config.yaml
encoder_arch: "vit"
encoder_norm: "layernorm"
encoder_mlp_ratio: 4
encoder_head_dim: 64
encoder_fused_qkv: true
encoder_drop_path: 0.05
init: "kaiming_normal"
residual_init: "scaled_by_depth"
learning_rate: 0.0058
epochs: 21.7
weight_decay: 0.02
adamw_weight_decay_other_params: 0.01
Rows from block 2 of the encoder, named by matrix and row number. Rows with one number belong to one neuron. Each number is 128 + 32 x the weight over its row's rms, rounded and kept within 0 to 255. All counts start at 0. Numbers have three digits each. After the name is the row's rms in percent of the matrix's.
# fc1: MLP up (encoder.blocks.2.mlp.fc1.weight, 2048x512), inputs 128-255
# fc2: MLP down (encoder.blocks.2.mlp.fc2.weight, 512x2048, transposed), outputs 128-255
fc1.1608 126:097105156105086104144132099133148181154119115079145158158128175096073123095089131141135089079147072149094112119121154114132164043172121157076186130098135180097080103118124140076155124160142144084155149143130114099126148127084115104177186120117168101118083091067136202130165127136091156116085080142107162138124123147101084103119112121153136096092141128128146115124127118159126176092149
fc2.1608 133:106167171145124186135093151174166117123161128142051125127151123171091137130093161121178089139110093051044111086144172136153125136125223123114061145107127110102161111125125096071094113099129154149169122129169072142123087171195077125105128129117127092118088167175126023109099095208104127070102101131118184151176151111097115093145133102084088131135177173222155116087144138146124080128085
fc1.1609 069:121067114137163135124101038182120081165147144076118126083170083108125165085154127076106125141108159092137132146124124150118148129134137128145115087098156125094110130071150098136096144101115128084112159090124122095100130102070118109079095150127135161126135138173090163139129112133143130086161141097120170118126166079169146195129136117111125142156154104167136141163115158159094135024072
fc2.1609 070:088165189125102094122129147102103115119051084121127194132152120112106139158082137143166141147086064114000088093090143129095070096136124147137135167135123206106137124146037172111149141157175124118085104164140099134150118084151146088132148154161102097130114213106155148187107193140115121135114092187148138121133174146071105142143083201159074097095113144138107075141097094143136185097128
fc1.1610 070:150083171110110171099106097166110188096092149162121146140158138128079111149105122106103132120120152192099202142179219067169153131087198126129122172146064158159126105148173119138129140188203157116144114093099129151126164118114119106137149082194090116138044151116148180126144139112145068121118127163065072117101135135143169146125153120136177119119161122119175090110157144177059120060119
fc2.1610 071:116099134116168102082077192135164115151148082129142177134166151184101089120124124151162231102140132078124110099127082128122048125177118154137113168150130159124137148093123165145154127151088213134191139144130096141148114090121104140095083177112149134087139112169159079242167133081138146152162108098169154147113136212144176101163107113105144150158087101132125136163165168112138065115138
fc1.1611 130:140081118128183123114144091151130174170099185092148131130169093108115135165145132149156184110167114120147154132082194120138155179104112187123100132150167065119123106149151137140077125105108133108152131092128091069115094095117139177118155118128165147102139181115127113125118138089148118119123129178100155087174129113182099098175099134205102121198095154124084078160074135130161187102110
fc2.1611 123:181157136097095161161107125098116120180097135098145159138129123054142124105106148158080163166111098155122143129143126161138058124175140071174148084087181091125255148153101066165121255160067143086115160150097189145115100092140095148135171108173061125134130129114140121128162124145081094181155196104174141120147104146123142149090114163107109065129146123136197208076173064116140126107144
fc1.1612 111:131141190113163133128173079077163113145137085164167199119102150160147124196158108136181133156132141094156112138205163116184113196120127172121080166131164150088110181046227199097183128128136167090110076151081081066106118137097200097132105125130148149099149091131152124105155129133142097146132141128075119110070108154107132120128099165126103119104145140155105085148193123126151188153140
fc2.1612 114:106125136146073137146078133143161109093154127116122149101151154155112118179095143108111056129086097150079154146199094125109096118117133125138126132088120121142194133185085106178122131099084135190155127154082164131118098096153154088121127118140077138169138124103107120098091193128093168048096108037156070117135085153137174149158114115128083185061104184044142123084138157096106130125159
fc1.1613 100:171087143130170089057145124127171121113147124136153120148094135144109109148148100155096107095130123183195125117157154197137123116120125126154100095071104125090178129059133102089113089110125142149081136189121135127143149165114087111125149152076142053133163143129143162131113110132134128058164140138176146118124102118142158117139107156143133088183058154140176085178099110094115114081191
fc2.1613 099:108046187151110127157130143124162095128141172136120137113123116144085157131100097184102125135116089115184113185099097075128121087078109159074190146149134079134093157200104212091089116121154151102116168106161099069155088132106211182149106098075164147107132193097135104127149134143153154120164124137114128155142133147138126162142095143133119131157177123099123137181065089147146106151118
fc1.1614 103:173157155104063113119157122125099158093082129133140148149123155102120102138153151079117160152152066142187128098118178107118137102146154138129125060132070144101178105097136107112064089131092104132153120108124102127168125187163125130153161126149151106108163115155096160067129069139045087068151143150122084119180108188109107106158105117162127158134117122154169138160136100148219125080204
fc2.1614 101:079110172154114055153136098170159148058116083136157055100125147100104153153055132109149086101112207146178099136148138139154145132111164139139103176141136106137150144125158145114134144172113074111117083121093131109136114087159149118162168161084134115113107152160134110191137150122115112174112105084124136133180176100097126160136143170141162131121099186122112168106123109139136130099164
fc1.1615 073:158145165117228162089124154129147125120076077060128162161127181175105134082058128100161118177065149155181109143154141127147093138152102113196143148134129145134156122078069077177085121080124077151178114185061113133177213119127151061158107161101144169168113130135140142089140160134102087136127090091138097152097141150136130075150141094118124111140095172138107152139135175157101063129091
fc2.1615 073:109103133125064133170115132095143190099141107092184161140127142157141115093152146123185170130154085144014145119147129101169154137159129125123115143147149136168083126127096153138168138164070077103164169122025127145127118164041093127088116163134075162167142069146136136144129164161107124128141124141119172115147129146109180106093161142115152082110147092144142120112101146086156160145110
fc1.1616 108:102125125077094087097125163153122120106125131133140154098170119144111095045154154170110108133081094095217069079149082135162068137122125109133101149113148186120121091116150133110178146141182221129108142170135144114136099124173077144144098110108161119159148064132090137171096195162140147158100233126140121135180180158176129157092135122175175062123182132149155099155105155105132121111173
fc2.1616 107:169116133093073096117106112067175143182104109096155177120131135146121139185119150130140089136141046125108110174125120159125109094165108156103132151122103040165171173154092149109107148122136141155126107153117166137113130157179103121093158130140113115115101096160184173093150137137124108105161064099154169121203163222138116069150127146149189107118126126122084128085183142125140148145131
fc1.1617 123:152193192107110127130050096184143142105088099106111160086135142128076095085120150096111087114125100093063111139111062112106093091148122143139138196063112130178172096081122134132113128179115115102120140171081093111060141155137124111091138124132167137107129127195116120164146128125115167177167082151138140153091140131132104153104152137082135120134200158135180149144101124111155098106127
fc2.1617 122:109089167174112133081154152121157162080124209090154119152064130145110154160088110165147122101085100108134089146135120133157176027154132143110093125133123130112125088192111088131142084093159096122185145126076106188157152110090164100117128184126109099124159135127105109087160118137100168096097092133121120100094163143116149127112080123105069148127098160148125099149159154109172159105117
fc1.1618 115:079150092112108146137146123203152075154099152118139100187110107083137146144118176133202108133173091146110119162130135126132094095162131100142123075101151144138156120130188138182093121132128126145149117086140163177115161148151169104155096104219135073201174177093121126169156132137097106149164168178111100110176143110156114161170119169150086060123086121128105098124048152108179120115104
fc2.1618 131:111059128123100159145113098155169185125150064145124129099198142174140111160107079103117152127049090136195110124115125103101172197202146098125101100107091119135131178096078195077161071053105098121115152135143134148127066129095116102128136142069115156118137117127139122144117142104125056102149129167111087121081129161108158102084164062148143149135108108154129125104161107159089090115139
fc1.1619 081:144123101108103125114189128145186091192154128084120120145118088189088177107166101096115172119164109138112164110124129166122154190138110134162108111150108152102128174155129144134130129113064124103190179097146165083063142133164174139144138151057139156130159126161055108115137109082118131113141123128134090131106108169156175122102132132189134137100171145177102151115077135143143134117110
fc2.1619 083:123103127132117140144116082169144151094111134122114108152110136167113165119176104182138102170135178157148101153141107130131143146079102158060082152043134149170131120135175156121093173182122140120143060118187116124105176101110101099129176173127135123119159115106098159118146114149109099125138189098124078145143135055108138134139140073185062094133123189173093140167111106081092154184132
fc1.1620 118:118096147147093135124135111157141144174146145213142100140072132176194198104093100130123133165100133137107136091174053131130135148133101168075109107099164100064193144137081136136140165164113162172119156102091111143101108100089139024062144077135097138128132125112178131151118112109163175050124117142101142099126105178156138194171140163161053077127157119122116136152103139117080105139065
fc2.1620 112:173087108175135112129108091108184155075124104082162095145129120159134138145161128195170148081154154099129110138148143119081129134157081124164099105103122185156081138138146148134123072113119167084143184127062158117061145151130091156126083144109156104118131137138129072119158151148055143121194098131144080121109094106150119111150182107123094105158101107145124123111131176114159126140134
fc1.1621 113:113174117139121181134121166095166103141170122112121141066167110117140103180111074096116128115138146118142160140109093113071102122129192108137145148110113126124173093105097059109108127103126134143110113127146166118129069124116153208098164157193107104151130127138079120130089108057148140086162143061164153102159118152103107118147142113121106137147130067128091132154154089078166166131140
fc2.1621 112:139158137116107105121144154084099122154145135054132083173173179091103113102101129088092146146147090135134196151124120123170104108153116208163105145156142143190161162163150101164165132168151096107114096180145085109125148125096176055183162172169109147122174075116157146143112148164108126152090085138118168129134144093104063154169189161073119142113137148116119108125149161107145129120111
fc1.1622 092:145124145130138190161178121154144119134149144173095107174115086137095138104115142129107113111155074138043108086141142109147190126115117040087091102156152100163149167085122118162178099151096200101140153152164130179171072100113071140151145125156189085156146151104118174174140158119130137188143153176142125099116138098140146151221074143097154073114124195066090199118125118084131175124102
fc2.1622 092:156173148171098181138143159119110089076128111169162129090133142145112017120144113127149132069111119072166134126112229127113109114100100145165176126169120178122138170163127122155127200163145103116111153080137096166101144141041112121107152127189078183134077170133136082175153121137131118131145126129146079125136144117169064125070115160117106119164134160161084161151120105094161129166139
fc1.1623 136:117127065130151129113113139165136089092165080190109118089133149129172098000119116108120217084132201161144131100093147163131071188152125125118130090146094120103156124162138111100123157146116160117128146116185084118192130078161165147182141135138111152110083111164043140075152054140108154142174124070159096077167141158120128083131081159134148140105114181180154089163159142091168126159078
fc2.1623 127:131148158100162145161172094124129135107109123121135160102119129109165126144109056167145201090115165133151153107136138110134138101128115153182099162161110088148157109064097122160130148155118126127177149095169173163156092103124178070135113084117046094133105077162099174128140103123119164171104129142101136153076095169078131222159081089103169123106101143133121160164113103135182089107157
fc1.1624 105:113087123107084061100155111169094148134109149114156159132066142136110137120108120164089135163213199206118121093136168096131140141153137129142123181148106141069187071097118137156151122120116059101072150091144119091139104171115081046092065116090131118113097184076087185114157109092134075146167068144111126179115105178138171147110088125144138147058098071156209118173173129165090111129170
fc2.1624 103:033122160203109144205069114100194111123129158181135112134134091154116126087117118152110180128101156093149102074107083086102124142104162157103165110118173077105083199159160087136150076147117082161101080096110133178156098103136106184191159153153040160161109120121128099172117125125159131106106125147131097129178092114128102105177188154152118156172152127149081060099073090143098056152163
fc1.1625 088:159131140113093170078147114137157136122060139124125093058168108114098166100120174124135094122083089126118193141130154107137144142137105145136097145108127140137096073082101136096135164142100114167086087134136110117089149130161104145168169145169127099133180102130106093083133136149123156128110168152076080137127105093101125138103089187084171171113158157173110092083111142190119099158156
fc2.1625 087:108129123092135141127157133153091204098185115125136114117134151128155150150102158129149149188106175090105130103146126155172065118161082121097129160192139122114129153116160082068151120099153062119137105160158154110191169127067126170116149184138090113173133104102167140137084170156125179087161182143153138097135129082136172081110129112073108137077115100174162135117195059127112122080113
fc1.1626 107:166191107126116142083127124100123166131177123112115160119130191171173189108148159045151167120100154112149133132068112143063109131137159166117145144117128173179178114079177136055070189098145091177119139144192145078197131103177124091154130122126112147130120118098120131169113147163124155120132160156123153108173129174117089126134137168136117080087164099113149168126120121147188113108100
fc2.1626 112:175177128168138148141128152138111097089144138099156181136170120119092070153087113052116092191104161105110101126129143151178101120130157090096152135138108125111130129127161135097151174092139083139154122141127120143103092204140136130121107136162083157109108111106146136096206137093175088148140154139172146096150131117143119135149076092146128119147090133130139107140096142140148110146120
fc1.1627 064:086138130092149130143172140117118193030121091092165118107090212171175160126154132133094153145129150072106113185188111142161137178137076072131103113092104095134145123155097083140090122132167113062165118126139124101124118119179149107098145082178114126155061119172153140129118102142123123139117162104120110079079132149144102146118139164103136159135120093179127164107097131130090102066194
fc2.1627 064:130158167153120094117161153129088072168107160082141176145145148146132122080102073196129088117109139135157109103137126080137121176182139136119105141156113151139106135107070138155113089105082021173086141122175115103101048150087109209098128126127118169079125064107101125115162118140132124097117165114091080137137166155127086135095148090147111072133109194150072083187160075139140133193169
fc1.1628 081:136164140058144134114074140155116096098107127123128152082143152164104092049125168164122121118119132103136116153115163102152068157126108170098184133107126132138117089118106115121139111103168113193181096133134128135161067176123155187111122143174143074134130112078120201091136105139095123139191173133082126110093122128138106122147147107100118141073163094160172155202165104118140134096115
fc2.1628 078:100107120191148095136114125126137138110136108105105131079137115072079117155111112124118129114165091153103113084075120136171113088147117108168133103161139112155096169101231101137123116140138097076135207088107027117204180112137131100143090115173164156097144099127128100129146108177119084111078118051108236119149156173165071129112161169156132121164171118082154141106119158124124083108082
fc1.1629 093:132147129165164112178146089093134143130135188149160145125135098162152127123123075127127140123157096069100131138162124085107083135099120113185114168082100139066110121153132107126100148120158180176102108176090165078101113146095105141115134110149219099073139087079113137156109120099129049112144151121132114185088115158131128134168128166171164139086132114125106123138088147115179070122142
fc2.1629 092:148152088126169209117151105101107121085139106106161119132165148108188138105086134134119133106137152141114135117098088124147126114078102167169090127093097120160165103114118117093043188104096079138097115040098108128149183144142110122149117120148106119118119164119099144119075131107150092129092152119181129065153130156131104136083079096135106107110164107146140106088152147143164187103143
fc1.1630 093:136156155137118149103143089130125127195087147125171122072143078178139089129146127138170105137146120169157077124140174101138132079128110138095197170093159081143125194118168132160164140189110080184100135094167110101087035109078137110114129141121073079115130144085116177134119094142159087088138059088120065163151103113151125141136085137120132167061148162146193155159114239174169119144146
fc2.1630 088:085070171105117123163112129139119159158159159070137103169156138083130171147140133141081133125150097145148148147105113107085167118074130199149135163116107114123134074144124110119075173164115075089100096150148127153090234112119126208152100116086117136167115153158074140154131074108133117136153115089154062104116111143119090127118129121189044130186198158139154122105167087123186095142187
fc1.1631 095:088142051118137159161139142138105118087171141130158108147131104150045154143150125162132066198149125149142092068117066158085160149157121150119110091121204110115142126168142148154149113159136062140113092079129117130160163131123102123071126147073148123117109135093085153174133134111158120110164162104130111124201160096186122128177107179145080150139128066130146138150121146120129121145148
fc2.1631 089:140124094113139072080155089113118141156113088110105110077142144143181027151098134128117116137142165184195084150160140149112089154145164075126138141150155194158130154078151114153116115123117153167115140055095137091168056162122152116095155129119133089142117071144200106098125118148122117151125094124138090083151107134146136156137120142165111077150085118121184094085166135091074103136085
fc1.1632 094:072142173097084142108112094167139134124140095066107116142118129134164069087168157147088116118081171137149141127144095162137156172114131171127162204129190098098109148180128086092089081083161126107188178115040123111124139161141116126100137169140097123092139107124104149102116139122102143182185137116101154132071170143143076114049105133116107124147127130120126120135161164118140122156153
fc2.1632 095:104129112109146142043114114176080166160084090184164180134156130168129093110128075123178172110123121118155144103140135108118077097223090065149197135146143192137134082096124163123150194176170179163081130127161091155177147101093138107094150156131126137157094065147120168126087104128177157109116142140175107103126091168095192154194154174170130151127111151158139140115105148151155135133142
fc1.1633 108:141088127097043112161151074144085106128106080142100176113102137150125184126147146067146119133112123152147081185162110158144101179200091122086083168147128140115128166112077139143161126143186153092172151109114136146134066132122107117116130121132117104175087146149074128086144129144130146139113099131163128092108140120072077169133200145073120057117153108147122120129045105130114125116121
fc2.1633 100:127166139126102094154116167123159133134155112130126172134119107146121106128131088166086175062111178091089042130142122137090119122136169081087109079181081169117163117133113186153103118150145180137128121179156183100123069057185172183169158149062137127123160143144128100139170120087145118139080132113139152129077106135130100155086079184088143122181114154117127159155145144139108104151103
fc1.1634 093:108114122114066106139079138088110127158096129137109101124146111154116112193084197123116123088204120105154159096168111136099125093058149146152146180144099150173130132101168171063110171098163146115103093194163135181190118084180148097096122111178080120131161105076151128090122142125124183125143118129023121123146043084076160075139117124192126112157132089091160152094187136096151087137113
fc2.1634 089:102088148163172164148131133095105136106085165148135129144128132102118125116114070112109178179113158139160147107125150118080177152110144092138161189158078143131161161122105181112165090048109127226157079136168074125117117180105149111100182145123110159076141141078103192127153162100111100116107174147125097115070109109130145163162122051048163103100067138129110128165176115114094122050127
fc1.1635 102:192121121133102164177151108146106143151101115188084093130112202159169163115182163119162127127188127109168097143189198093180186185105075071110115155090106135138114169018087086192172125129114118143169196089111144099179077169155097123126133175148127125112129132068109150121141160177114071138147122178146126118158164091151128077136150137132105072165165068172066097153161086082106131117111
fc2.1635 094:036114115093108117133137119107128147088113155135104066088112091115075066179114115126061177102105064116173096146120106159109097103188160156162121132139135110174131111112120131163104148149094147148065120124146123168104125128129122191099102131141095126127111105151150140132150106049118136150131141132157194097111166126110123115143098141120087200085109130109132123132123129143130128176168
fc1.1636 095:103127108129153122150129132123135183180140089105140164126112133109152084181097101108148135134134093169050100106113153181116062141072097105151152079126133093129157110117172137098102146158128128093068121114165146108148121183116133091112119159219172120109109149123170163149112150109071109123079093069147118067066124120173152114175157125073126124191146118129086110083115144104119154157128
fc2.1636 099:148125177141131183176161132190106128114100119091148141107162106098100112053109172131122063084126124090117127161164114094117183120082096092149139138104128105160112154130139125173225107115150154137094129101133157102092140130127181144141141147128165126119091187084119152163134104111176177161083149087142083160144075108113136104120142030198156109132134076063149109170140115156132106153154
fc1.1637 092:121119130157123111144169121084102163084072136141092121102142052131137138137137116116162116173131069104166148068133157026174116113146101186089120056058112163107150135130145084085119140157106088160116146155121132154108103107084119107100096089121130143079112185150104081148169145187123110129105166211126110096186093129195065160156132129139145182131148113104121175162149135161124106114098
fc2.1637 087:122190138087125138111144095113159125160127135108156131122096157132137133140165183180109121083105177139115092098192089138183137060115055109136123096111142152098081162101151159148149122195120157155124121138154117104166067134159134082137159170131092130097055113127162049139123135080096171144132107172121134113131184140141163098115161069103073141100151091101089138150103110115135151153093
fc1.1638 112:105100122145091118087080162153114136145158111078143141163132110134158138148165154125127133091117169146085162155110101169082118095114119167093153124122069119124176119164137160107126201140111098123116134113095129124128122135086226160137113159088101125168137192137094176134128100102191161112159132110130131145125131076202182130081180135115089119109133120142152130166111172133166117129132
fc2.1638 112:095175137120151135169121125110201136109176095139085156107172164181123118204057129105120141142129108127123183139147196113154084154109161151145073121163133170082062131118057140123103084155095068119130108110109150195112129180173081133182125186169114156117113167127136126125140186085082169126095093171126150200144139139135124129123130172149119075103095049153136113120151128104098147112147
fc1.1639 110:090117138154166086175170112153091157127122114108144152151123107127173180118125142023125202144111083135064093149118129162151112121177155155082127075164101100126119154106127175164097147144121133110080152077077180130145136101097128101134058171142140178142092049122150159109185069139196094065148138139104158106078096067146079105134071160086213163148147114092090101123136115189084127180078
fc2.1639 114:129089144089098137141112104129137121167171126129139199088138142120124155100098128122136131129130125110102095084159105126133124088143112149161148154123155133149157087138126122158121170171138127118091151184124130137138089128099042193082112106104149124101107168163094105132097161137083089131123166120137093171148072135080145152162159110164218167077063189092113158114141125153130173161152
fc1.1640 068:119131114151170109113109102094121207129136169091131137124142155122146096100126160133154128090175105147129134113178121134122119191139094112123101081142095163133100144115164082050033175126144084149120116087097142100087096152126156168178111158098115114150103130148126134090052107118140063119116108131083124142119127124084101108109089146182170111141149215099117183124146110215150136120198
fc2.1640 070:190152195090138136107198087120189117117110130131125037142124103103138153090087103150177173109112104175106101108171128151153161147110085119131165155100141118172178084160072129109142149135131131071207177135041144149104130174076133157117126151166174138094125133125157131179118133126089167129120126163169197096178111180145122116127133121134037176143142069127123140160150106119159130165080
fc1.1641 071:121132146130027110147135096120159123149121119089128113174149146093080142143149136136122133085176139146171126094056163149113087111136064112164078153106123135121129132091102151133068132103080197165108133105087158107080212175090122090130081118165152110186111132141099186149143063125167104140178110130150116129173175097159082135136129164142165092175132137154127081143082161122149184141140
fc2.1641 069:166075051112128105095078137161074115118120082184129049162097145135152117100082132160094107139109114072136158200130118107098165200148185099070155130132118104186137091166098103171145104089185102101178112139088122103151104035069225223163141078166107169119111113101107102093107163141146158112090109061128148137124127205153174160107158123144098091090154106149120133172167118125131122145184
fc1.1642 116:125160068140159120093077138135097096095134096096157148108193135163139166138166123153091147084120147087123120121109124170120170124087138108144144194147128070139112111192146174158101180177169167179105116090146106148139169095139125143158151159089119106078125118088106129127188107136151105107151171101192167123157115137149177083177114113104110120145082164107145100092135112122163128138119
fc2.1642 111:132114107114147108198165101111075186139138136174091066178184148158106095161113193153153176122120135107146150087123170156146106115062143143119160121216068085135110156145127124156112111147111118148114140094152113195135147164126208118104115164067115152110158126127168110106129150140119085132097167150136183130176077127146093147132177084140163115119142130140107090132173086051143130138084
fc1.1643 059:118091109193133153114080105126128153153095152103155066106124140174097163063143094133106181134101188158103182131149111093198169124137141168150170102176179127142169148119107167162102142069148118159078118103107135171141067113163184180138125091117137157108122148162119117113108112123172084120143154103134133129101096095138125106145069155100141114124096154168138139134092155063147142094169
fc2.1643 056:122120121144119101173167143077112183153144065061144082148144038179148128132133170139155134173118072121180143156062125162112154101120107122113163184150160078130143137153128080081128073198137104100124080117053172101090138135134106146163110131154135179152134188090115167131109152174158156125089161178137092101108116139120203126134094108100051172141164094118165119112185153035121099106127
fc1.1644 103:114107148046120174117126097163130078119112142155148156093138128196124112088120117127112101125162082143156161018138194086143107102119151135124108116129127147095142115141122110146138116159059109100117069133221130122132186108140142171116139155115096038148127147147121103120178060106141098164174048116100148093157156169114138098121108120084126199199113105165108124120126166116103151112155
fc2.1644 102:153134119162116122149119111161111133123126153151166105096170104163159080158160143087115103162169088156160095152159123161086193128072093162130139128131097077208205186124119134140122137110161103126126205190093092136155131118124148070110116166104113072197165153162146105178109148118108126079103118144141079199151140052164164124130126118146099149096096207083180133176190098115174108201121
fc1.1645 111:146139154129158117172082162158116091144140169088127119102147074177133128121167078090148159094141129055117092138129112134111104161121171171143153178129184105177116128115111188161116123067098131117125122082118132144139128124151156103171128181171134151128165078101126102210194159099120087113072140147123129146147103101100140149150147127098062125123175095084155025041055108144135158135194
fc2.1645 107:072090114092111150150132111095175102124123120112124114115128143159131131128100149165162132164152092155127137167143152161117121150105094078176135124194109135096168117140097201122145112146147116098150132136132130127086113151072113132107089154118075158164146135110110157105100046085138238177153136136083112121091143125093140113096116129094096170124090049147115160176144155096099084107105
fc1.1646 098:128187099114117073084104152051136078150135131138155123129153129160141153100133165137104130093120102224161171079118123229116135178113078137150192150162094149126126165132146103151117127110190117139165069084134156071101097121156154125118194165159078156154168123145147095107143172149220041092107166158103147131132096150143162114102111116116108131135157090173170178146067075127121107116129
fc2.1646 091:122128102181123136117092172125117102105115139081184118124165099085170141133144184106092125134126136140048117140149112137122083098082119118165067151141140126153117073083123127098141100152145138162149128107155065122158114132102085180123180132154122107120194156155144096178088134160098159155193113118200131166144165104161126151177125099168156124133099173116118141095163148126134155093118
fc1.1647 099:084141165066105131109152108108120129107139139121111125150102150107147153118152155132151169192103106143144102138090126180184127084148161095111184182085224167140049109131134108121102074155125077197174077104127138148105126118102165158078131129174097107082121102169154142127098136123140101130169153087183102178152168092139101116160111130123123156067109161089159152108170129167184153110132
fc2.1647 100:185166137117169169087122135118112100083133110153106109171130157152101146110089087136111160073169099153160098169140112084146155150119122121148138152121051134046142141077065178100107078208127124101117157097058114158129220132132182161083158177074137073118145081142134148155199169126130107128156120110092109118172095071069105099121146123130099187113150092143177153087129095110158080120125
fc1.1648 062:202108157121087133078153090151161114106180154123115133101099143119134089149182101201088073159132107118080130164094079106116113120086125131144100121124113149179113122141169131131103089211084149083089150185097168171133109087087094126075123109098143140224121133103084117135094147152134148106129122132100108018133151155113091150127119167125110162075137142148145119137138142141147129148130
fc2.1648 059:189200144144131104134129075154174145136114111072128143190157144096125099040089172129095110105094146136118099114115146116162152112170133108073140189160142133086133064113160156119113134166134137151063172138106153141181140187101119112101107024073102120106144041148139115107114130129093118156151143154140142123203153113118134092130106111068191089089111170143107103137098160117148131165162
fc1.1649 107:137119142128079119090109121109050089153118137104099117071080162206167101052085097117199122147157149129153157159128111102065137143140195102112138186158109051120060148121109064135184106138103108161088133096144107152163129146174184104136108107112073086064120159121094104104133111123098128106148105114140121085151091108102199120140089131108123125120173209115129148118054084137054120185181
fc2.1649 107:104086055152051099172077164105082120049095078101104119115159064206092105104115144143138146024118154137143117115141110209149125173155136130142117144130126068196113116091116122040135112110142139145129048140211080169157112152107112147117180118119172152140119145121207111128093183128139148110185128133146144151131142119085114158126158182148162164117130158114120155120121129119072130118051
fc1.1650 082:163086083118067129120103085083093144106112126151164140142181148148164096182135106180153129141165130150116142110135128155138135150193089081166120123120131144156122166131118112155125097172203066083139152128132127148092129126133135169086160111134080136083162108177165128121188103116142121101109107051170137108109154046149118113080114092091178076172120121097178080114144119135138150142054
fc2.1650 077:076170111139154106115066125139122117114121095124087171079143105106124118172144091103137125119151141113107115123097142090082179122097096145114109190123114139094132104119114105121121074098077182121093139111112111145135179094097119109157064072100144143159104194161101156122113151059167129069113101117127104126091138148089168125115131142128126154077063116125086139137171171125171160171113
fc1.1651 119:161128142130106122185169070129132132079158105147106158110072160107094122147093126154096178132121151149088195127173148137121128125153108159124152123097126132067117116157118100146088136154034130105105093178151100111116146086070140112112136161181091106086069082188070103149143141084069140089140135067149124149167048118146100118195137130101129107102139114119174162130074116137215112107181
fc2.1651 106:066122126116120109157100129076169130126128101160134149149135120150109114218121143114111128101141183107150124114120121094157133150153122123114161106131134105166135115118141153135172146111121111118134112092157128091128123106114090126120140147138093135108173198121132128116089093151124120144136161125160165099000155165121098128094143098110098146114102144151137188165118117124174094166059
fc1.1652 097:099126115094062101151143085170181124117079078118140117130126215150148106182096097108139133092078098139144167141111134138129125159144092134084131196106143102128143141166118104054158101142226166120079170102165114141114130142167114114166127157103140132140087206115142089133103116149105139145121124069144158106137120133067119116160089078123131094128110099105139191104185107114098128154123
fc2.1652 096:088102110162197113103160117082081151113094111121137169162125118141146193075115168131092185098151064160143120107106079210124105099120129097118173153135136137126108150088139082125140130157148160102157111136110181157157150144075134134132142171100136153134165123103189137167192105133153104060143144134140122105117095061130095151152178129116167118068150100172145175156132167127134087132043
fc1.1653 109:111097077150117132093144054141112082142112120121115136083132045119156158178111162104083183111115086088187113096076121130108108087152139079132156106118095124130064167099074095106131159089106134121149099144123151068089142122131075183130132094116153115120110110181179143111100168103088138151076082125085120109157146121155164125152118089138135109076134150147124162139148144075152136109120
fc2.1653 108:134167096120126170153157128095132186089169142084167119136113182130171113169146088085137140176142130121137136163106097124149081119150110173137131112114115117148194196090103111155121052113094165092113093139139093137161164152167172118068106151146132109141144137170189178160129146105126135177095130096161137112102106139136155092135078085169141086113152097165160134094092160089144170039156
fc1.1654 102:146068136091161163131106042107163087135149123175099111094168155223086158137155162065084105178122114187142120101116166162133099095140148138131192125144090087149156114127137101089132098065127132136113202133166171119137162117166095096131095159143155129129125110151131190125140133147090135124125167115082153161202131156139089113101115124195146109141147084143156132145075105170118116057116
fc2.1654 104:151136137142118136141122195126148122081115167110094123169100138124130114117142177097168138086129113128099086156127078085149128144120151113124079149114137122074139106151099127137150111180138144100179100130156098083140152104183098204110132154093088108087139093067165172090102135193158133137105158145139130120113116076108136124134133090148150103081153162118148127117118097109200071108177
fc1.1655 060:161110108080146137099183111164132076187208115147169124110205127153217127133076125149094145111118156111133093126188074104107123116120147115131102075159164127113109109143120169167128108132213185090140105130074083188096122129132139128070124161155118116096121157136156131181096083098190095134095124122096209099114118161144146119138161163129185094050128071097156118076118135118155156114142
fc2.1655 064:122130144133128166081141145136125122080106100122117109095119083124095128149074116141097126149136098130159135181046130134130099177192146130160175089110084141150167082121129101149182127136105112179082070109102117085102150136150131077083089126136097138112120145079123122142151107126114179152155073115161153109154096095161158104112097059183167107181169119100126116098181122143113119106116
fc1.1656 101:133109190105086148125127101183126124153146131126158146166177142134135079138149140136130131163168120138122126116108160186163147180106146134115138116151158145080142138140143099149142163149085132085096114115094117108106147072128131138119130123133110103170120153097087092146087161065139105082130102080061152066145096072153117099088132134098156139142063084161091090124133137193132155128096
fc2.1656 098:114087121124110069134136146128144085123153067184165179131063051144093127152143178092069159103130107112171105157123139078082066192221106091096133131092057168094192107076165109153165120074134179147127134125089153151132095102127127201070166047083137197110154100158159171154143081160143115148172104113092085141122178117115108157118049114101147076137150123135121212112145114098064119133116
fc1.1657 087:151121050120083073078153107160133102103130110114129140135136071111151132120110119088114096110128095139151157132163158172134162140092144117117077124165049111130099166108109129188133129127112139139112163132139154064137151155120121124130132163121114149162165046116127149090166107067113104083110103056123093124147105062168134141092117157132135140145157062142133111107076158158154133130108
fc2.1657 084:108128087116177119122129134129105113148065101158103155113103119138102134153073076164127158167187116189174131113093115073123122114132140153142113142114200174180201160101054166114098091128169071119153135194151079162132081118137079147167091096154190103094103158087063135151139153118149083096136066132111137181116153150096142067168134072151109098050125142077127119147123152067142096132127
fc1.1658 099:132130124093156199086077105126125118186119144169116088147149064146054120116120116158119093131128125133144128110136152183173128114094171102167139153125087160120092179143129171137080140177111117143138163145156174132101084165119153107078079082163087092184165093138092107166177147112095194093137081144091085138164097131145102083097107148112162162083084149142165121139062148184141090146136
fc2.1658 095:128143060104089034147166147167166181140144118130159048130125092179142202101146101126113136139100111144066116142121152121102128175172101164144148140101102118124157102151155135174101134151129063161127119167148051065068139139162153119150114115164158184155144160098147137113109123112133090130091116146193083163124150158138171184151151160135135134133133173116136092098104129155147167081149
fc1.1659 112:183137126154127174166165121143165111146124156087170122127161080102111070087097156163143121123119091123107158150083106144153107167100177158099147085090090133139076136052208119152046154128177187150138131101020172121133173156164172099181120143090142188145143099123149142130079186136146111108089064114127065192132139127183102085130117110098105172169155133118126136056113105092068052121107
fc2.1659 123:101179115106112097127114133111172118137124051129059015133103178092144189125158141100138122137107129075060112088138184124136178080095140135118071131163097067182136197129131092078168078127134109147171118154101012123094096141111109110122086138083145107120107085140132130150116038127144159164144139153128135121177140088129117164102163130134163132102132104126092115162128094193169175143114